python train.py --questions_per_image=8 --encoder_mlp_ratio=4 --encoder_inner_norm=false --beta2=0.999 --beta1=0.9 --eps=1e-08 --batch_size=64 --warmup_steps=620 --adamw_weight_decay_other_params=0.05
Rows from block 3 of the fusion encoder, named by matrix and row number. Rows with one number belong to one attention dimension. Each number is 128 + 32 x the weight over the matrix's rms, rounded and kept within 0 to 255. All counts start at 0. Numbers have three digits each.
# v: attention value (fusion_encoder.blocks.3.attn.v.weight, 192x192), inputs 0-63
# proj: attention output (fusion_encoder.blocks.3.attn.proj.weight, 192x192, transposed), outputs 0-63
v.146:088180129118087133153058143147091133138135179080153162112201073131143097163140071147089117066177169164112169103090226167122131074156047044179083102088202149122139086092138142179137153011151104
v.147:152151070123102129079117153118134178145155082147134087143108122161132213172114120138163090140140085141143075091152070097152206183110143135141112096165099124127196162112086184116163147185097144
v.148:123118111114075134153084140159145067141177217189182098075111122073104110110116131094168143174126091170168088160122114160168099165122141132121134114169112123121156173047115115117112114109166114
v.149:077185109109101118128134128105163058130121115123175107132126128160103098149088123076179112127155080175129106124149076120100087124156154120126150172174123096165043126081138094127109101080134078
v.150:186111116130099111124096193123111114153142165135095121140136130133097143170127130087089093117097149136132140099147180134093117155165086104155127195075218084172141091155125163120120138068085106
v.151:161128090146131138118126075144114177111120097160168142134188124176148119099149042153147120139170124188157142097128190095142115051168071171085111154116158161124110126094152187129134131112156153
v.152:027117179115055132178092148187170033081118143140139169110157094114139077139212176114049074087039140160125242150086139162120070103119085083149113097117163148141078085098184110134070087050136108
v.153:137052089133141114078115118097100099106106099137081155152087196132154102117133172134102077192129129092131144108104079138179162133123120173109113082153128100130127105113140164130111121174093134
v.154:099111192128115096132117164137089108119176118123142085143147122178143138142159125136146136141130111121112081141094173097115163167133060123131127161146125141193143121114110186151118121114068101
v.155:091126086139118141138086095132103097085145120109133186103191156151129147117084151109095128065088137105131165138087182102109095139168071099124097124133145161113086139060101177119135115142221168
v.156:181114153172128133121149117151146064169164105148153165150109092154173107171099108121094076098103122120172131122115148122067147117149166130079196106153162106092129166129123085191194166087159125
v.157:142166122147134123114142083161135123155130095085105144121164097151131131175088085136126095076155133157128130130103095126115111147201123133137107123178172061143135130110115202138162173131170131
v.158:150097141121155113066144089068085157116090093093115148164114120153141127124161173121139136119148107082084154105176109160069123123100210112078150172122097118097131145151043122109158131166084165
v.159:123120114162111112090182090083126188109068063088092098132037108153134087088067132108182104156120143072091066155148097161093164159107169167090082157192141108097155164165082150059127167176074154
v.160:114179088166117067104121156140178103158170106151199099091125185116140052122120187139128193113077169122087236097191165139066129175104081160150107162141174150076140138075131156115112088152225117
v.161:178144063110130115107146199113087194119123079190129054107135105075100138144142130082119093135136114085142146086101102180131099155127129144139112094179134142120178063112091150156143110125170163
v.162:127150136133117134089120154129212087110125131148154149167130125144156137184121123095136087118120118132131135103111136181104183135094111093168125158132172160191174125121117089111126166124119156
v.163:145157160081126084141151085083148120092145054078126089133078121181105093125125140164191174122121163131104111095254151127119080187174152093107123103112065137069194183146170100146120207211065126
v.164:109127142075101132115131171178134113160103175087146146145102117115173143110074136124065136154141180134166155144138088092099141161063167146152119108143088112116098105111092142155163104140145145
v.165:123118170129170189084105117073133144136089104133102164121178124173102167109113144131148116060103141131124164128149128127163108160228155136102149189064108157122117174183131102124104203075096110
v.166:143118098146159108040145064138086166056144125109173175148065077227118133180122076113205064071114109123167155151130010155153169148147149136087172145066080129172209197195074091152156203145129152
v.167:155145255133107102197148081013191144128126121040124229129156165194130113103141200224189081098112143114047186142177174013197053089131076141058141134090132127086156081132202136135117171119155107
v.168:104103186124098115109149130037080142110118161082139152156096173151161145104157158189161161082146192119096159144175168039151165137137114138099206149110066107112180120146178081140108147137108118
v.169:116144047097106132157138144204186107206166113163177068127113137102130117208096128089084107116137091086132127087108126193066179141083143112127127126168212074114123076110086184171161019083172160
v.170:026124110146125091100129106078149070201116178093136123107194166143206116117154199152060153096085162126100197086127175117127159098106128098121138171144157148131185103104102175173190112146170117
v.171:128096113148134110139147152130102124101170094089126156123100145139095150111166145158119146107093137117148110142109132139102108094112131092131122081075151134137158096137117115194087095173131105
v.172:114127128105117038158142164050187121094157102099129145154184151163123101136200210184176120137112177064079115085113156147147093096119116061154132116128149144087201094094139098173121160156203150
v.173:158108070104102133096080141178103038119137168115139080083093107127182096126103062094054125107135136154135132140148091145081157110119137168109152162152142128151115128155115098151148087140124117
v.174:093152122065138142139166140104126135089164169105155099161152119128142134115149081088126139163077102144164114142158105199125105118105174042081151059124169130145210162100186135139153052165113149
v.175:143089079141098165152104115167176136208102137124109148157161200114106113125114086148107130111072159131119143167106160118120168120104150136168113130159145076154128090093109187109137122091157128
v.176:026130133125114164141108135160131215075107121082112178134099158124087096147106101082115099183164127122134157151167143115123148108206104140147097145158060147143121144107126108118126111068094141
v.177:112108203099217152137126123141122113127136172097140115169139110109117096121139088073104124182071074071127187119125117186148126123157145143125104185096111121134114165167141109050107137142109144
v.178:106122145098128134100128193192145145042075209104108199149148105098160079168144126160055118158117221089158120163212068101122166222183202215076097131104000144177107105156105068154064149124071122
v.179:083127149140095114130143153145119135097073128125168127094114072108165100131118134110091063162048132075178117122150113149078136115107190156131109112146147130095174128150171153133096138198151128
v.180:099146155169128146090160062154095113096093081077100059170127109098088166147103101088129092122062086089136170117101194154147112099112140164177124212123191141105146119115133131103177087113119123
v.181:072084076093156110128088120167123107150109079094165086128159127136099128146147106114109143145120108110124168100158146123088119114148133127136107188121076161112157142133123106060168125106121086
v.182:135117146131105143080135072109139124120159135136115132089130101147079147127146104123127126131158105062123121154126146113101095130136081126091126102093153091119114188126095134139125081111152148
v.183:146094088154113146095140166120145150151099133195176213135152110137119103146154154118110149075161169102094083129117113116144150108158127172119179105199127119110137140148129124176056113130157203
v.184:051157101156099184132081182140118152087049164073148045176111172109078116062150146149121078178091054093128118077182115196138128108190151224152035146114073170161124085148105128137168116139114106
v.185:155107116121118072109093123073147100073148137142077148152079176093114156085120058150107155146097100145127070121087205109156133075137159138173099167112164083169130090121156173151118166194128124
v.186:157126143157111088143128116145163130137143113146126094114100107156092152091123167115142096108102095137088100103122121118141137099112137163107102147164102127150125130103124091132129156124126110
v.187:162137187128126114105094113113145137082145120112105124125116088125134119076171120101161142101090150107162144114150160144127139136134149121078136117158150126133085091132067109137103131131077126
v.188:109112137133150086133136144079136128131180117093147092077152123136165127144148108098121144103161116174112113147139100199084105145137152110122098090133138085097132120140117154109113106137158110
v.189:085085122112114095092096128145129121109116130101132141133154158132118118187128093152157093158088120078104089093156166143094183080135114185124092105142109163178121139100084121138202123146112133
v.190:103065133076123071097114118091153156064083161193127158132118145154203155146169140106121177151123106072143109111138111095182163181208202178095140041140070163111208139143127144149086161170143179
v.191:112099136188148135143139137115109188143159151189160178128129098177145118154116141111202166108146136088139119143140180123158114133134131152106178116147105068142140151096119163150118081145127141
proj.146:094123119131095115070146116125042113106117185090145183115062116154146087122047096203102145086073026151175136110104108115105090110095000201093131188167042075168120144151156147140049163074161073
proj.147:077088120122114084124139054144128161124192096180167037092161051132112157102116134082154175103196201121082107120117120091129159099115110067143160075094156112088138141110128125150149086203113101
proj.148:134149172074113112086103169147096155224179129088121097106148138096146118128128115136109107112070059109103119062142115154120121105159115169061182109142125137143135055156131057107092171139137119
proj.149:118109161118094088127153091156133108152169111114111148124075098079159185099132122096108131100118098120105136125123132135111109101164105155158121125116163073149177127124109076142132104190118145
proj.150:151112153178102073171103110118107152123140141113135082150118112108128119114115127127150146104112143094092133133081158150188166130150176137126146057110138131166090100120115100142104149163112154
proj.151:125119120129178079105116148111134107116161114161150193163098137171143113142083114148131131089133165146163122124104149122153123095122078171110109098181119117179109142114113161159134142172104183
proj.152:173149131115119087088169125087115121151136154093088146120109092166169069135054136146096168100050015026120155068158122140159159122132136189137044171164120125179126123189155136088082181134184156
proj.153:137157107138163119099090103077181113084099063108103074061101101103068113094118124051133082173135107128148126104069101120086133114097171109132091122112151104071121107099101089097165130119130149
proj.154:129134167148098087112113118153090128087088175143113126154144111127093132110117120127094151100133087181099177122115092099112075105130060158201115108110137120099119122124146115128066112149159113
proj.155:208161131103078130094125132120170124098135154224158170101049159166183099115132070178132150138079097106160110090112152168201131119115144187092077124202129085136145136168115176142157120201092133
proj.156:044138155091118115109145120106113119165068172093121153130091117088057177122118100119130093131131132194129146130192138144050143112170166165109214203118148096010154138113185115111141130101121105
proj.157:089120147110081111144169133093134115215150121099194170110064166141161146084106111109138125088129150138136160122105144121129098151150093106129139139101137117049141125095087196126131076128085119
proj.158:150148090169157180130137123129136082128115142133098131152177175103089156078143116129156111149127125166155127125122156107144097129147151118155133151114117147102122116134177134133123067168099121
proj.159:116128146146144200146137123143147193179145086159139015112150128155095140092123133106169133186255202183082138165162166074120198129163160063176155083083156170127144172126093110125149121178126118
proj.160:109093181093162148166097089148180156162067155087133148110142098141192152141129108129190118124162174201130166127162122165153161173246170112157192029080125130129178146125168053115139087062163174
proj.161:152115174143139115084099101113115118080156155170131208119118095107136136163179140075169158064142109152100137099092095153075114105172102068102110137108126159191141120113171119116111107139187185
proj.162:154109175132130062126100095166116174159165155141107139111123113143077117130108138131147068122099171156112136138171084084081112130125061099122118114104151141103139091131137097118110126142172115
proj.163:168109108073149127093103156190172080180188152148045113105117148107114143122143134126142137172142157132138129146146114105153154133083157110075116219104255123087122110126116136146127118169036101
proj.164:196141138127132207145124072074099084166115129133171097129098093122162121076104158099182170107134082144091150114123122152153142117113158092127150122142111096150168154078154158148170149092154162
proj.165:094132061070111147050122154134047087144190096111109141111102198098063210097143122183113059144139211120184146132161145146129191098050176149098159136087099156133134159091164135126143151178083159
proj.166:088161130201140071111123151130176065113214092201085160112142125029115115076188176130100137123180186152101095143130130081197134126085098081131142159094196161039072102150098152100088073167062034
proj.167:092144141048179205187135132096119126121110125084032191119151111150105129093195173172071195133148136094098129152214124143103155130084158173128144221147083166040219149164088134065100097144066144
proj.168:149121147063084132154154175067144139140157113143066186132148143156089163107205185106121204113144163080096103131149082165188169119065146183103094148156144136110169143149146127077102087176080173
proj.169:199071196151193102154058098131100183153085131134220130137126114177202153135091109094205088165106140229096134120072125182117164160210117092145111044113069141141103118111141147173112130046167125
proj.170:116113191062117118149140100118146121102100137059149155105114102191178138112148115117081145143170140138060097137113117162129131073154161155131163066132132193149178113157136097102160101086165173
proj.171:085141131072139131170106109153139111113098119147125178152176160096074147120159143124116186127134103126095115140145122125158119149102127178118196147096161118099124129101131137157069100141155109
proj.172:175123159105135130156108120165151145138089180146130176159177080117155075161160163130076121139116065138180100107115144108161138159094104109166126134109097181123138055099136166087135096078137110
proj.173:131173096164136118108135130214136032145103115076227116095121164162132174157111140076132069107168116142127187116116062199139122106182123103142144051202134161194133122167124164159121156116119143
proj.174:107069126132103081112079074102115106113076146143178114120146086073140109144180085100097103116124150143102156063105111098121078123117106153105115110119154169133117121102116132164119123155163094
proj.175:118092152177117143177154141170093071150129138118180143132117134200156125159049189135156160133081165152051118128110119198107116054111117136135119088117050114123093181190133126104136107078191152
proj.176:122150087146132156123139153114165102110122124194111138091156163136133139153132187162115120170091166073105178114128067151142145171132180122148143113179141166157150135121115165140156099106160110
proj.177:153162109155130104075110127157098110113187108097136161171158130120082174137102108095115140139176149169092156154110163129110154073076132139163123106069161185144154097155105060099138131129134090
proj.178:140114134095090176156090027165250147082152116187106210092150182196155087167132174228158202110055100097079069138064145133102113139000122058091095127089077119091131097153122189176201162105154104
proj.179:109181045067135185180157069165150119143143183095133066135086107158126076116163101144145150060155138116112195107126160115118094127066092151072121172156153140114117178165114146089171120137170160
proj.180:141105117122188131087131124103075125138127137072081123122097098092128159106136125055067145150123048108109131119124123162101177096131144127107083128120126115145115135113174111096102064161095151
proj.181:101150113151150091116104123073067129097142157158106134105142133097120128108159079111046123107113125150112162135115172144070208108118119170124146176133174180144154119045194082114126117139148117
proj.182:128155137095144107084112135111064111107109134094104189158161157077143175119148132083118102165128087154156149102103136168111175112148151112140155163090100130183134128103129077122139156110089091
proj.183:179079120145129133150137153154132150150172130115139135145111115107083185128132109205178146148205143140136106124123129139130063189105093091116108135074097103110159140134170146159185121114062163
proj.184:120168156111163108141104048196127124151210083131136128101153111116204112089154141130079158151109134078114145149063141180062127094108139108166108134102157177155159108133126077132115133093140114
proj.185:103153111122072150038076024133105096157142106094157046113119120124120136093072090105104087096092092079073160126101150089050187138075103111111136065094156106108113133112169098072160161109130133
proj.186:149147102146144113128108145072143161144131176089141099142175155117112135088146125171149158124127119149085153106134112157134135112099090132113134144119128121137114118132121146151135097114109121
proj.187:107169102099101167183175125138175156115128109147079118117107090151139092152121133184134091146125092122118115120146119188114089164113133134152150093157142106140148091146104127147163125101155153
proj.188:143164104107121119145137085159109122113145145143147082144162136119097141149165115121090129067144078144122135123171109169115131107078055123112168153129138156161148074140132120133140189128179194
proj.189:147151062165154122130142081092111166121161104111087145131151137092085097126141108147128142149139121134094171166152145124107152160125116076097089112121135134113141143125154126055130174120179138
proj.190:153158154155088087117128121175146178136199130086145187057091192118092097126087117187207131120146148124152118137135133098084118124060126083102118190080156121230194114126171157175186140148093089
proj.191:123149127167131156115094171115109103128134070082132150111113070131099116086159053170156076096105150136130123169134149151089170117134148145141106075095173186127144142066152092135151183133174056