config.toml
color_jitter = 0.1
fusion_encoder_activation = "relu"
epochs = 3.9
Rows from block 5 of the image encoder, named by matrix and row number. Rows with one number belong to one neuron. Each number is 128 + 24 x the weight over its row's rms, rounded and kept within 0 to 255. All counts start at 0. After the name is the row's rms in percent of the matrix's.
# fc1: MLP up (encoder.blocks.5.mlp.fc1.weight, 640x160), inputs 0-159
# fc2: MLP down (encoder.blocks.5.mlp.fc2.weight, 160x640, transposed), outputs 0-159
fc1.601 092 [153 153 134 123  99 152 144 155 146 152 130 101 141 104  87 130 137 118  97 147 106 118 111 116 137 104 131 121  92 122 118 153 113  99 137 151 167 101 104 147  90 158 169 117  99 117 137 121 123 199 114 132 150 132 162  93 116 106 146 138 126 117 117 133 135 117 124 103 126 129 118 115 130 141 152 105 120 149  96 152 138  84 118 131 164 141  96  75 166 104 110 109 104 140 132 129  99 111 137 143 121 140 148  75 138 117 143 140 184 131 101 150 128 109 114 153 112 132 120 110 129 124 128  94 136 102 132 131 104 148 116  87 124  74 137 123 149 142 126 118  99 134 153 179 123 179 149 119 162 139 117  66 179 117 104 134  95 192 119  73]
fc2.601 077 [125 131 119  93 138 114  98 140 150 145 105  93 113 108 146 138 115  96 125 101 137 148 162 127 125 100 108 115 190  84  90 119 144  82  80  92 109 182 123 132 139 119 134 140 105 134 122 123 110 130 148 128 130 120 126 113 161  89  90 134 100 100 167 133  79  99 100 157 123 137 110 162 152 158 124 100 102 191 112 112 109 135 139 111 122  93 118 154 118 121  66 146 129  94  84 135 136 129 119 152 113 109 166 119 129 112  87 129 121 124 137 101 150  89 176 144 145 112 137 106 124 106 132 120 117 118 114 158 113  64 129  79 104 136  97 136 117 129 143  96 127 167 127 133 103 104 111 145 141 155 124 150 135 112 130 128  93 110 105 157]
fc1.602 068 [119 118 146 115 116 121 138  92 139 137 138 134 116 148 101 167 145 132  99 172 133 110  91 119 121  97 146 148 124 146 130 136 140 184  95 131  98 147 159 131 145 145  96 160 112 139 108 143 160 136 142 118 107 105 146 166 132  63 175 143 151 150 187 134 184 178 165 106 129 189 152 145 107 159 127 128  97 133 124 160 118 140 157 127 137 123 117 131 121 171 128 133 101 170 108 160 129 155 123 163 139 133 127 179 142 133 107  98 186 131 126 125 157 145 143 122 134 112  75 112 133 114 134 118 101 121  94 138 122 135 105  97 106 101 130  94 106 139 102 144 120 158 176 107 156 109 144 115 143 140 143 148 116 122 138  93 122 147 156 115]
fc2.602 078 [ 98 130 119 150 147 146  88 130 170 122 103 106 116 135 145 104 168 125  95 113 122 170 146  92 124 134 127  86 139 113 128 121  83 119  83 121  91 175 135  95 132 153  72  99 113 113 112 114 156 118 116 138 107  91  98 104 125 107 127 109 129 137 103 119  61 109 137 142 133 101 136  65 151 117 106 122 114 140 104  76 158 111 133 105 103 119 104 131 150 135 108 131  98 108 125 132 128 116  85 184 166 117 136 145 123 109 104 166 122 134 113  97 127 118 123 111 148 146 102  42 103 121 110 102 133 100 129 141 193 141 127 109 126 125  82 138 118 115 121 106 160 120 143 112 142 134 104 113 124 125  96 122 144 120 109 130 124 151 128 144]
fc1.603 086 [110 128 164 121 157 136 104 127 112 157 148 113 122 152 101 147 191 111 106 113 121 100 173 139 124 116 126 125  62 103  92 155 145 118  89 123 116 137 143 134 132 140 140 138 131 185 109 125 166 143 120 142 130 154 119 133 157  94  87 124 117 144  94 107 115 132 147 110 123 133 100  94  94 113  96 178 121 141  87 152 128 130 122 116 168 114 126 104 114 183 133 127 121 129 106 172 119 102 142 118 127 138 136 158 135  92 137 139 141  92 111 144 122  99  95 131 125  60 108  98 108  74 129  93  84 117 172  84 133 142 114 113 139  86  87 145 139 153 145 122  88 119 141 103 138 121 128 141  99 104 130 116 148 132 163 135  97 129 128 109]
fc2.603 080 [111 102  82 172 112 138 100 144 132 159 101 154 153 107 139 120 136 105 122 111 120 109 178 142 126 149 106 136 151 116 186  97 124 120 150 159 110 116 106 166 112 165 104 103 184 152 145 103 136 147 117 172 154 152  87 175 113  96 147 153 117  99 159 147 144 152 124 129 156 140 136  81 168 146 137 158 163 135 144 102 142 118 139 143 147 163 105 140  83 137 116 165 141 115  91 161 134 127 144 129 169  89 164 142 149 109 105 170 156 117 129 113 168 128 127 154 130 106 145 128 147 130 102  98 157 137 139 124 108 150 120 154 149 141 141 133 135 124 116  99 125 165 114  99  99 117 138 128 116 176 130 159 145 106 121  99 158 164 144 110]
fc1.604 092 [112 121 152 124 149 128 136 110 109 197 128 111 102 119 126 131 131  97 119 137 118 115 105  79 112 122  99 111 115 120 110 190 109 145 148 117 119 136 119 131 150  88 137  94 124 127 114 125 118 140 132 168 140 175 111 143 164 132 135 127 120  98 130 104 161 150 142 128 135 173  69 121 153 113 104 114 122 116 101 149 114 136 138 120  81 152 135 112 122 113 140 112  84 142 132 137 120 151 158 128 163 130 121 115  81  92 126 121 124  98 131 111 136 148 125 102 114  93 136 143 131  72 133 142  85  92 149 139 103  80  83 101 110 115 114  83  92 147 134 116  98 151  78 119 132 131  84 163  86 119 138 119  79 110 116  97 116 167 169 112]
fc2.604 082 [138 140 132 146 116 142  94 128  92 146 117 127  89 119 137 115 128 141 171 137  69 123 157 122 137 170  89 123 146 116 163 103  88 116 155 123 133 142 142 128 121 124 105 130 144 110 152 104 168 123 114 142 162  85 160 139 117 109 140 149 141 172 108 134  94 139 103  96 144 140 137 161 139 138 140 129 165 137  98 124 168 123 121 132 137 176 165 149 112 117 175 101 108 156 121 150 151 113 182 155 120 118 164 126 134 105 149 149 142 102 106 130 122 119 153  87 141 191 138  92 195  94 128 100 143 136 173 125 119 135 155 124 154 167 152 156  92 111 136  79 137 154 112 125 128 104 145 159 127 118 162 108 153 129 109 145 128 135 103 102]
fc1.605 146 [127 122 138 104 122 142 122 133 144 123  88 100 137 128 145 183 151 118 145 109  93 123 121 152  70  86 118  95 138 140  92 113 118 129 137 102 149 123 140 106 112 152 142 135  98 122 102 112 102 126 161 140 128 134 116 153 153 124 117 144 144 121 160 112 101 136 147 139 199 144 126 158 126 120  97 135 132 160 111 123 126 117 143 185 123 113 133  85 119 110 150 123 178 141 149 130 117 146 107 121 107  95  79 163 140 114 179 145 163  97  73 146 126 132 123 119  96  77 138 141  99 126 163 158 166 118 126 127 120 136 110 154 129 132 148 141 171 147  96 118  97 117 132 101 134 168  89 124  56 102 129 142 122  80 122 148 128 135  97 101]
fc2.605 106 [181 139  89 133 133 123 144 153 149 143 118 156 137 120 148 161 127 138 160 172 126  88 111 107 171 144 139 100 126 148 124 111 124 136 146 163 136 157 119 125 141 134 124 136 152 153 100 141 118 120 133  93 132 133 151 110 124 128 144 131 148 152 106 134 144 154 136  90 173 123 155 105 120 111  96 143 152  62 138 134 120 114 109 123 122 142 169 138 156 119 104  82 107 112 172 161 177 129 147 141 126 100 110 140 143 122 181 133 112  94 121 106 140 132 121 137  97 116 171 136 109  99  76  78 148 159 169 135 128 147 178  95 102 106 140 111 142 166 111 111 149 126 132 116 151 174 135 119 176 113 126 135 137 172 125  92 174 164 126 104]
fc1.606 094 [138 119 105  98 161 153 127 125 129 135 155 116 120 148 138 116 142 147 136 101  95 179 125 155 171 110 161 110  90 127 116 143 172 150 137 167 134  91 134 122 143 114 157 123 142 127 168  80 132 156 125 172 110 139 155  92  78 149 107 134 169 152  76 161 131 150 121  93 159 125 137 163 137 105 133 162 100 129 124 125 160 128 162 132 130 157 158 143 135 130 138 137 173 118 154 136 129 109 125 110 140 111 118 108 132 121 149 109 144 155  79 117 101 131 116 101 135 101 141  94 144 131 106 146 133 137 135 155  86 172 126 118 141 116 111 123 137  96 111 171  93 122 135 138 146 129 110 182  77 127 115 112 159 147 150  87 140 174  92 171]
fc2.606 080 [125 100 113 128 167  96 144 150 126 140 112 105 134 138 129 122 140 132 165 123 109 111 118  71 130 101 105 143 147  94 140 178  78 182 123 131 136 139  85  97 114 123 125 152 101 109 119 120 190 121 153 110  76 112 115 115 122 144 132 116  74  99 133 147 102 102  98 105 134 116 122 149 109 117 132 135 102 148 131 139 130 156 127 116 106 140 178 121 118 140  92 127 146  98 157 125 170  86 135  65 156 120  83 112 139 127 157 145 129 126 129 134 111 140 108 130 139 121 134 110 135 129 130 157 101 117 144 131 156 151 145 126 104 113 178 137 175  98  92 117 131 154 138 163 141 106 167 122  95 134  98 136 189 105 163 129 155 154 134  91]
fc1.607 100 [183 144 135 116  90 143 128 175 130 116 146 159 153 138 109 150 131 113 151 147 148 105 128 129 153 120 110 126 118 122 131 131 145 133 102 180 160 124 126 176  99  96 169  74  76 144 116 159 100 132 140 110 149 151 140 124 121 122 169  98 129  99 129 108 140 160 160 104 140 136 158 128 110 106 134 118  95 120 130 141 148 120 160  92 131 160  94 120 113 107 142 162 136 101 100 174 141 178 145 140 102 172  63 109 172 171 122 125 102  98 102 137 151 110 138 128 136 155 117 127 106  88 121 141 102 139 106  98 127 108 108 126 123 130 124 106 150 125 118 103 111 142 100 106 129 147  99 127 109 114 138 128 200 138  98 104  91 108 127 115]
fc2.607 093 [141 110 156 124 123  86  91 150 142 118 131 109 150 110 112 102 137 131 115 118 141 157 121 147 140 157  94 118 146  89 132 127  92 123 163 111 146 132 136 149 114 138 109 140 134 117 121 129 103  94 177 141 131 110  94 113 104 131 158  99 116  95 143 132 113 139  99 162 155 127 142 129 157  86 112 143 124 178 157 149 137 141 100 163 138 126  50 143 124 116 172 132 140 177  86 143  98 107 145 159 120 145 158 139 147 117  78  98 163 126 117 157 121  84  69  85 150 152 129 107 143 119 122 120 168 140 134 127  88 140 113 112 161 177 120 114 149 144 122 101 143 142 185  81 118 135 131 145 132 126 152 123 130 117 121  86 132 148 105 106]
fc1.608 111 [153 159 108 135 115 134 124 136 123 188 112 121 102 102 128 187 155 109 142 141 135 134 115 136 101 130 127 122 101 152 138 169 158 120  95 179 130 152 135 146 102 148 129 120 136 159 132 163 110 163 113 128 125 156 134 146 122  97  89 140 149 154 146 133 175 124 128 105 146 122 154 145 127 114 118 153 141 107 121 144 155 105 124  93 113 162 122 176 130 153 133 150 143 123 120 173 157 131  98 145 115 130 165 102 139 146 124 143 132  56 140 130 120 156 163 125 121 126 151 118 108 130 113 137  75 123 143 122 133  78  90 107 140 101 146 107 157 112 154 111  60 107  80 113 149 138 101 124  89 153  93 124 115  93 130 140  75 167 150 134]
fc2.608 118 [ 88 113  93 101 176 127  79 138 128  91 112 116 103 132  88 118 104  83 128 142 138 156 119 143 116  91 110 101 113  76 111 124  82 139 139 109 126 130  95  98 111 115 141 163 142  72 177 132  96 120 120 157 102  85 102 142 137 147 139 119 155 116 162 135 122 108 126 116 158  88 128  85 136 123  75 103 150 129 146 116 152 118 118 145 131 118 141 145 146 150 132 140 124 139 107 169 155 120 142 110 115  97 119 131 109 131 158 101 125 121 140 128 169 136  97 106 149 128 100 104 122 118 114  69 102 119 127 130 107 154 157 138 169 119 135 152 114  81 120 143  95 160 182 138  86 143 144 145 129 145 132  93 173 139 110 111 134 123  93 120]
fc1.609 090 [133 122 138 150 146 138 124  86 132 101 115 145 133  99 103  98  73 124 165 117 101 123 117 133 120 139 163 127 172 143 141 138 114 113 161 154 126 124 133 157 127 124 116 128  87 173 112 133 140 108 115 144  90 146 131 134 133 114 109 100 109 127 116  96 148 130 103 116 162 107 186 129 111 145 115 156 179  75  81 151 143 116 100 126 135 100 174 145 142 177 109 157 131 153 132 142 164 123 126  88 101 121 142 122  93  68 133  82 121 117 143 108 136 136 132 148 127 139 150 103 118 150 138 102 113 121  85  85 153  90 129 103 114 131 133 106 131 123 172 153 135 130 175 111 107 141 152  68  83 120 142 168 129 142 139  99 122 145 109 101]
fc2.609 083 [170 121 105 157 160 140 142 167 158  88 128 125 114 126 120 165  94  91 147  92 149 172 127 107 112 110 104 119  93 141 155 164 139 134 145 119  75 146 149 149 151 132 144  95 108 103  93 108 127 131 135  95 130  88 112 172 125  97 116 114 131  92 109 110 149  96 155 154 137 118 150 131 112 132 140 116 144  99 131 153 126 133 179 128 118  72 130 102 144 118  93 124 163 138 121 200 114 114 117  97 148 106  93 115 111 128 107  88 131 129 111 135 107 141 102 122 101  94 142 135 138 109 103 157 124  98 120 137 122 136 125 161 119 144 130 112 143 132 105 160 183 139 178 151 121 134 155 121 102 122 128  59 136 159 123 129 116 100 159 107]
fc1.610 097 [ 94  96 122 155 119 145 111 118 110 147 134 146 116  87  96 143 130  99 161 120 108 121 130 125  71  67 132  93 106  90 109 147 139 110 110 161 132 115 105  75 100 127  93 146 136 109  95 131 122 163 132 129 128 102 136 118  99 129 138 128 124 124 111  74 155  90 135 110 129 123 115 149  99 154 132 133 131 129 102 130 126 166 140 135 146 114 113 127 121 112 120 143 176 100 150 122 149 146 102 136  95 120 135 161 128 110 148 103 102  65 131 152 128 142 172 129 111  97  88 136 101 112  92 150 139  83 161 103 117 112  81 130 109  78 126 122 121 126 149 133 133  84  65 145  95 109  82 127  93 139 109 136 109  92 152 138 106 112 120 106]
fc2.610 096 [129  91 118 131 175 161  99 107 180 178 136 144 119 121 109 114 120 127 135 175 128 109 135 137 139 146 134 137 120 133 135 147 109 161 153 105 105 169  96 113 116 124  96 149 119 115 118 128 138 149 121 158 113 125 152 106 141  95 166 149  99  81 142 116  99 140 148 165 148 107 144 139 142 137 117  99 168  82 114 129 134  89 111 130 154 138 122 121 122 166  94  85 138 163  97  82 103 134 150 147 114 137 124 135 145 138 124 134 146 121 141 163 103 120 146  96 130 136 120  99 174 119 162 158 120 134 127 144  99 144 181 112 113 127 157 121 102 138 113 154 165 115 177 182 154 185 136 175 152 124  96  93 142 135 146 107 122 162 161 120]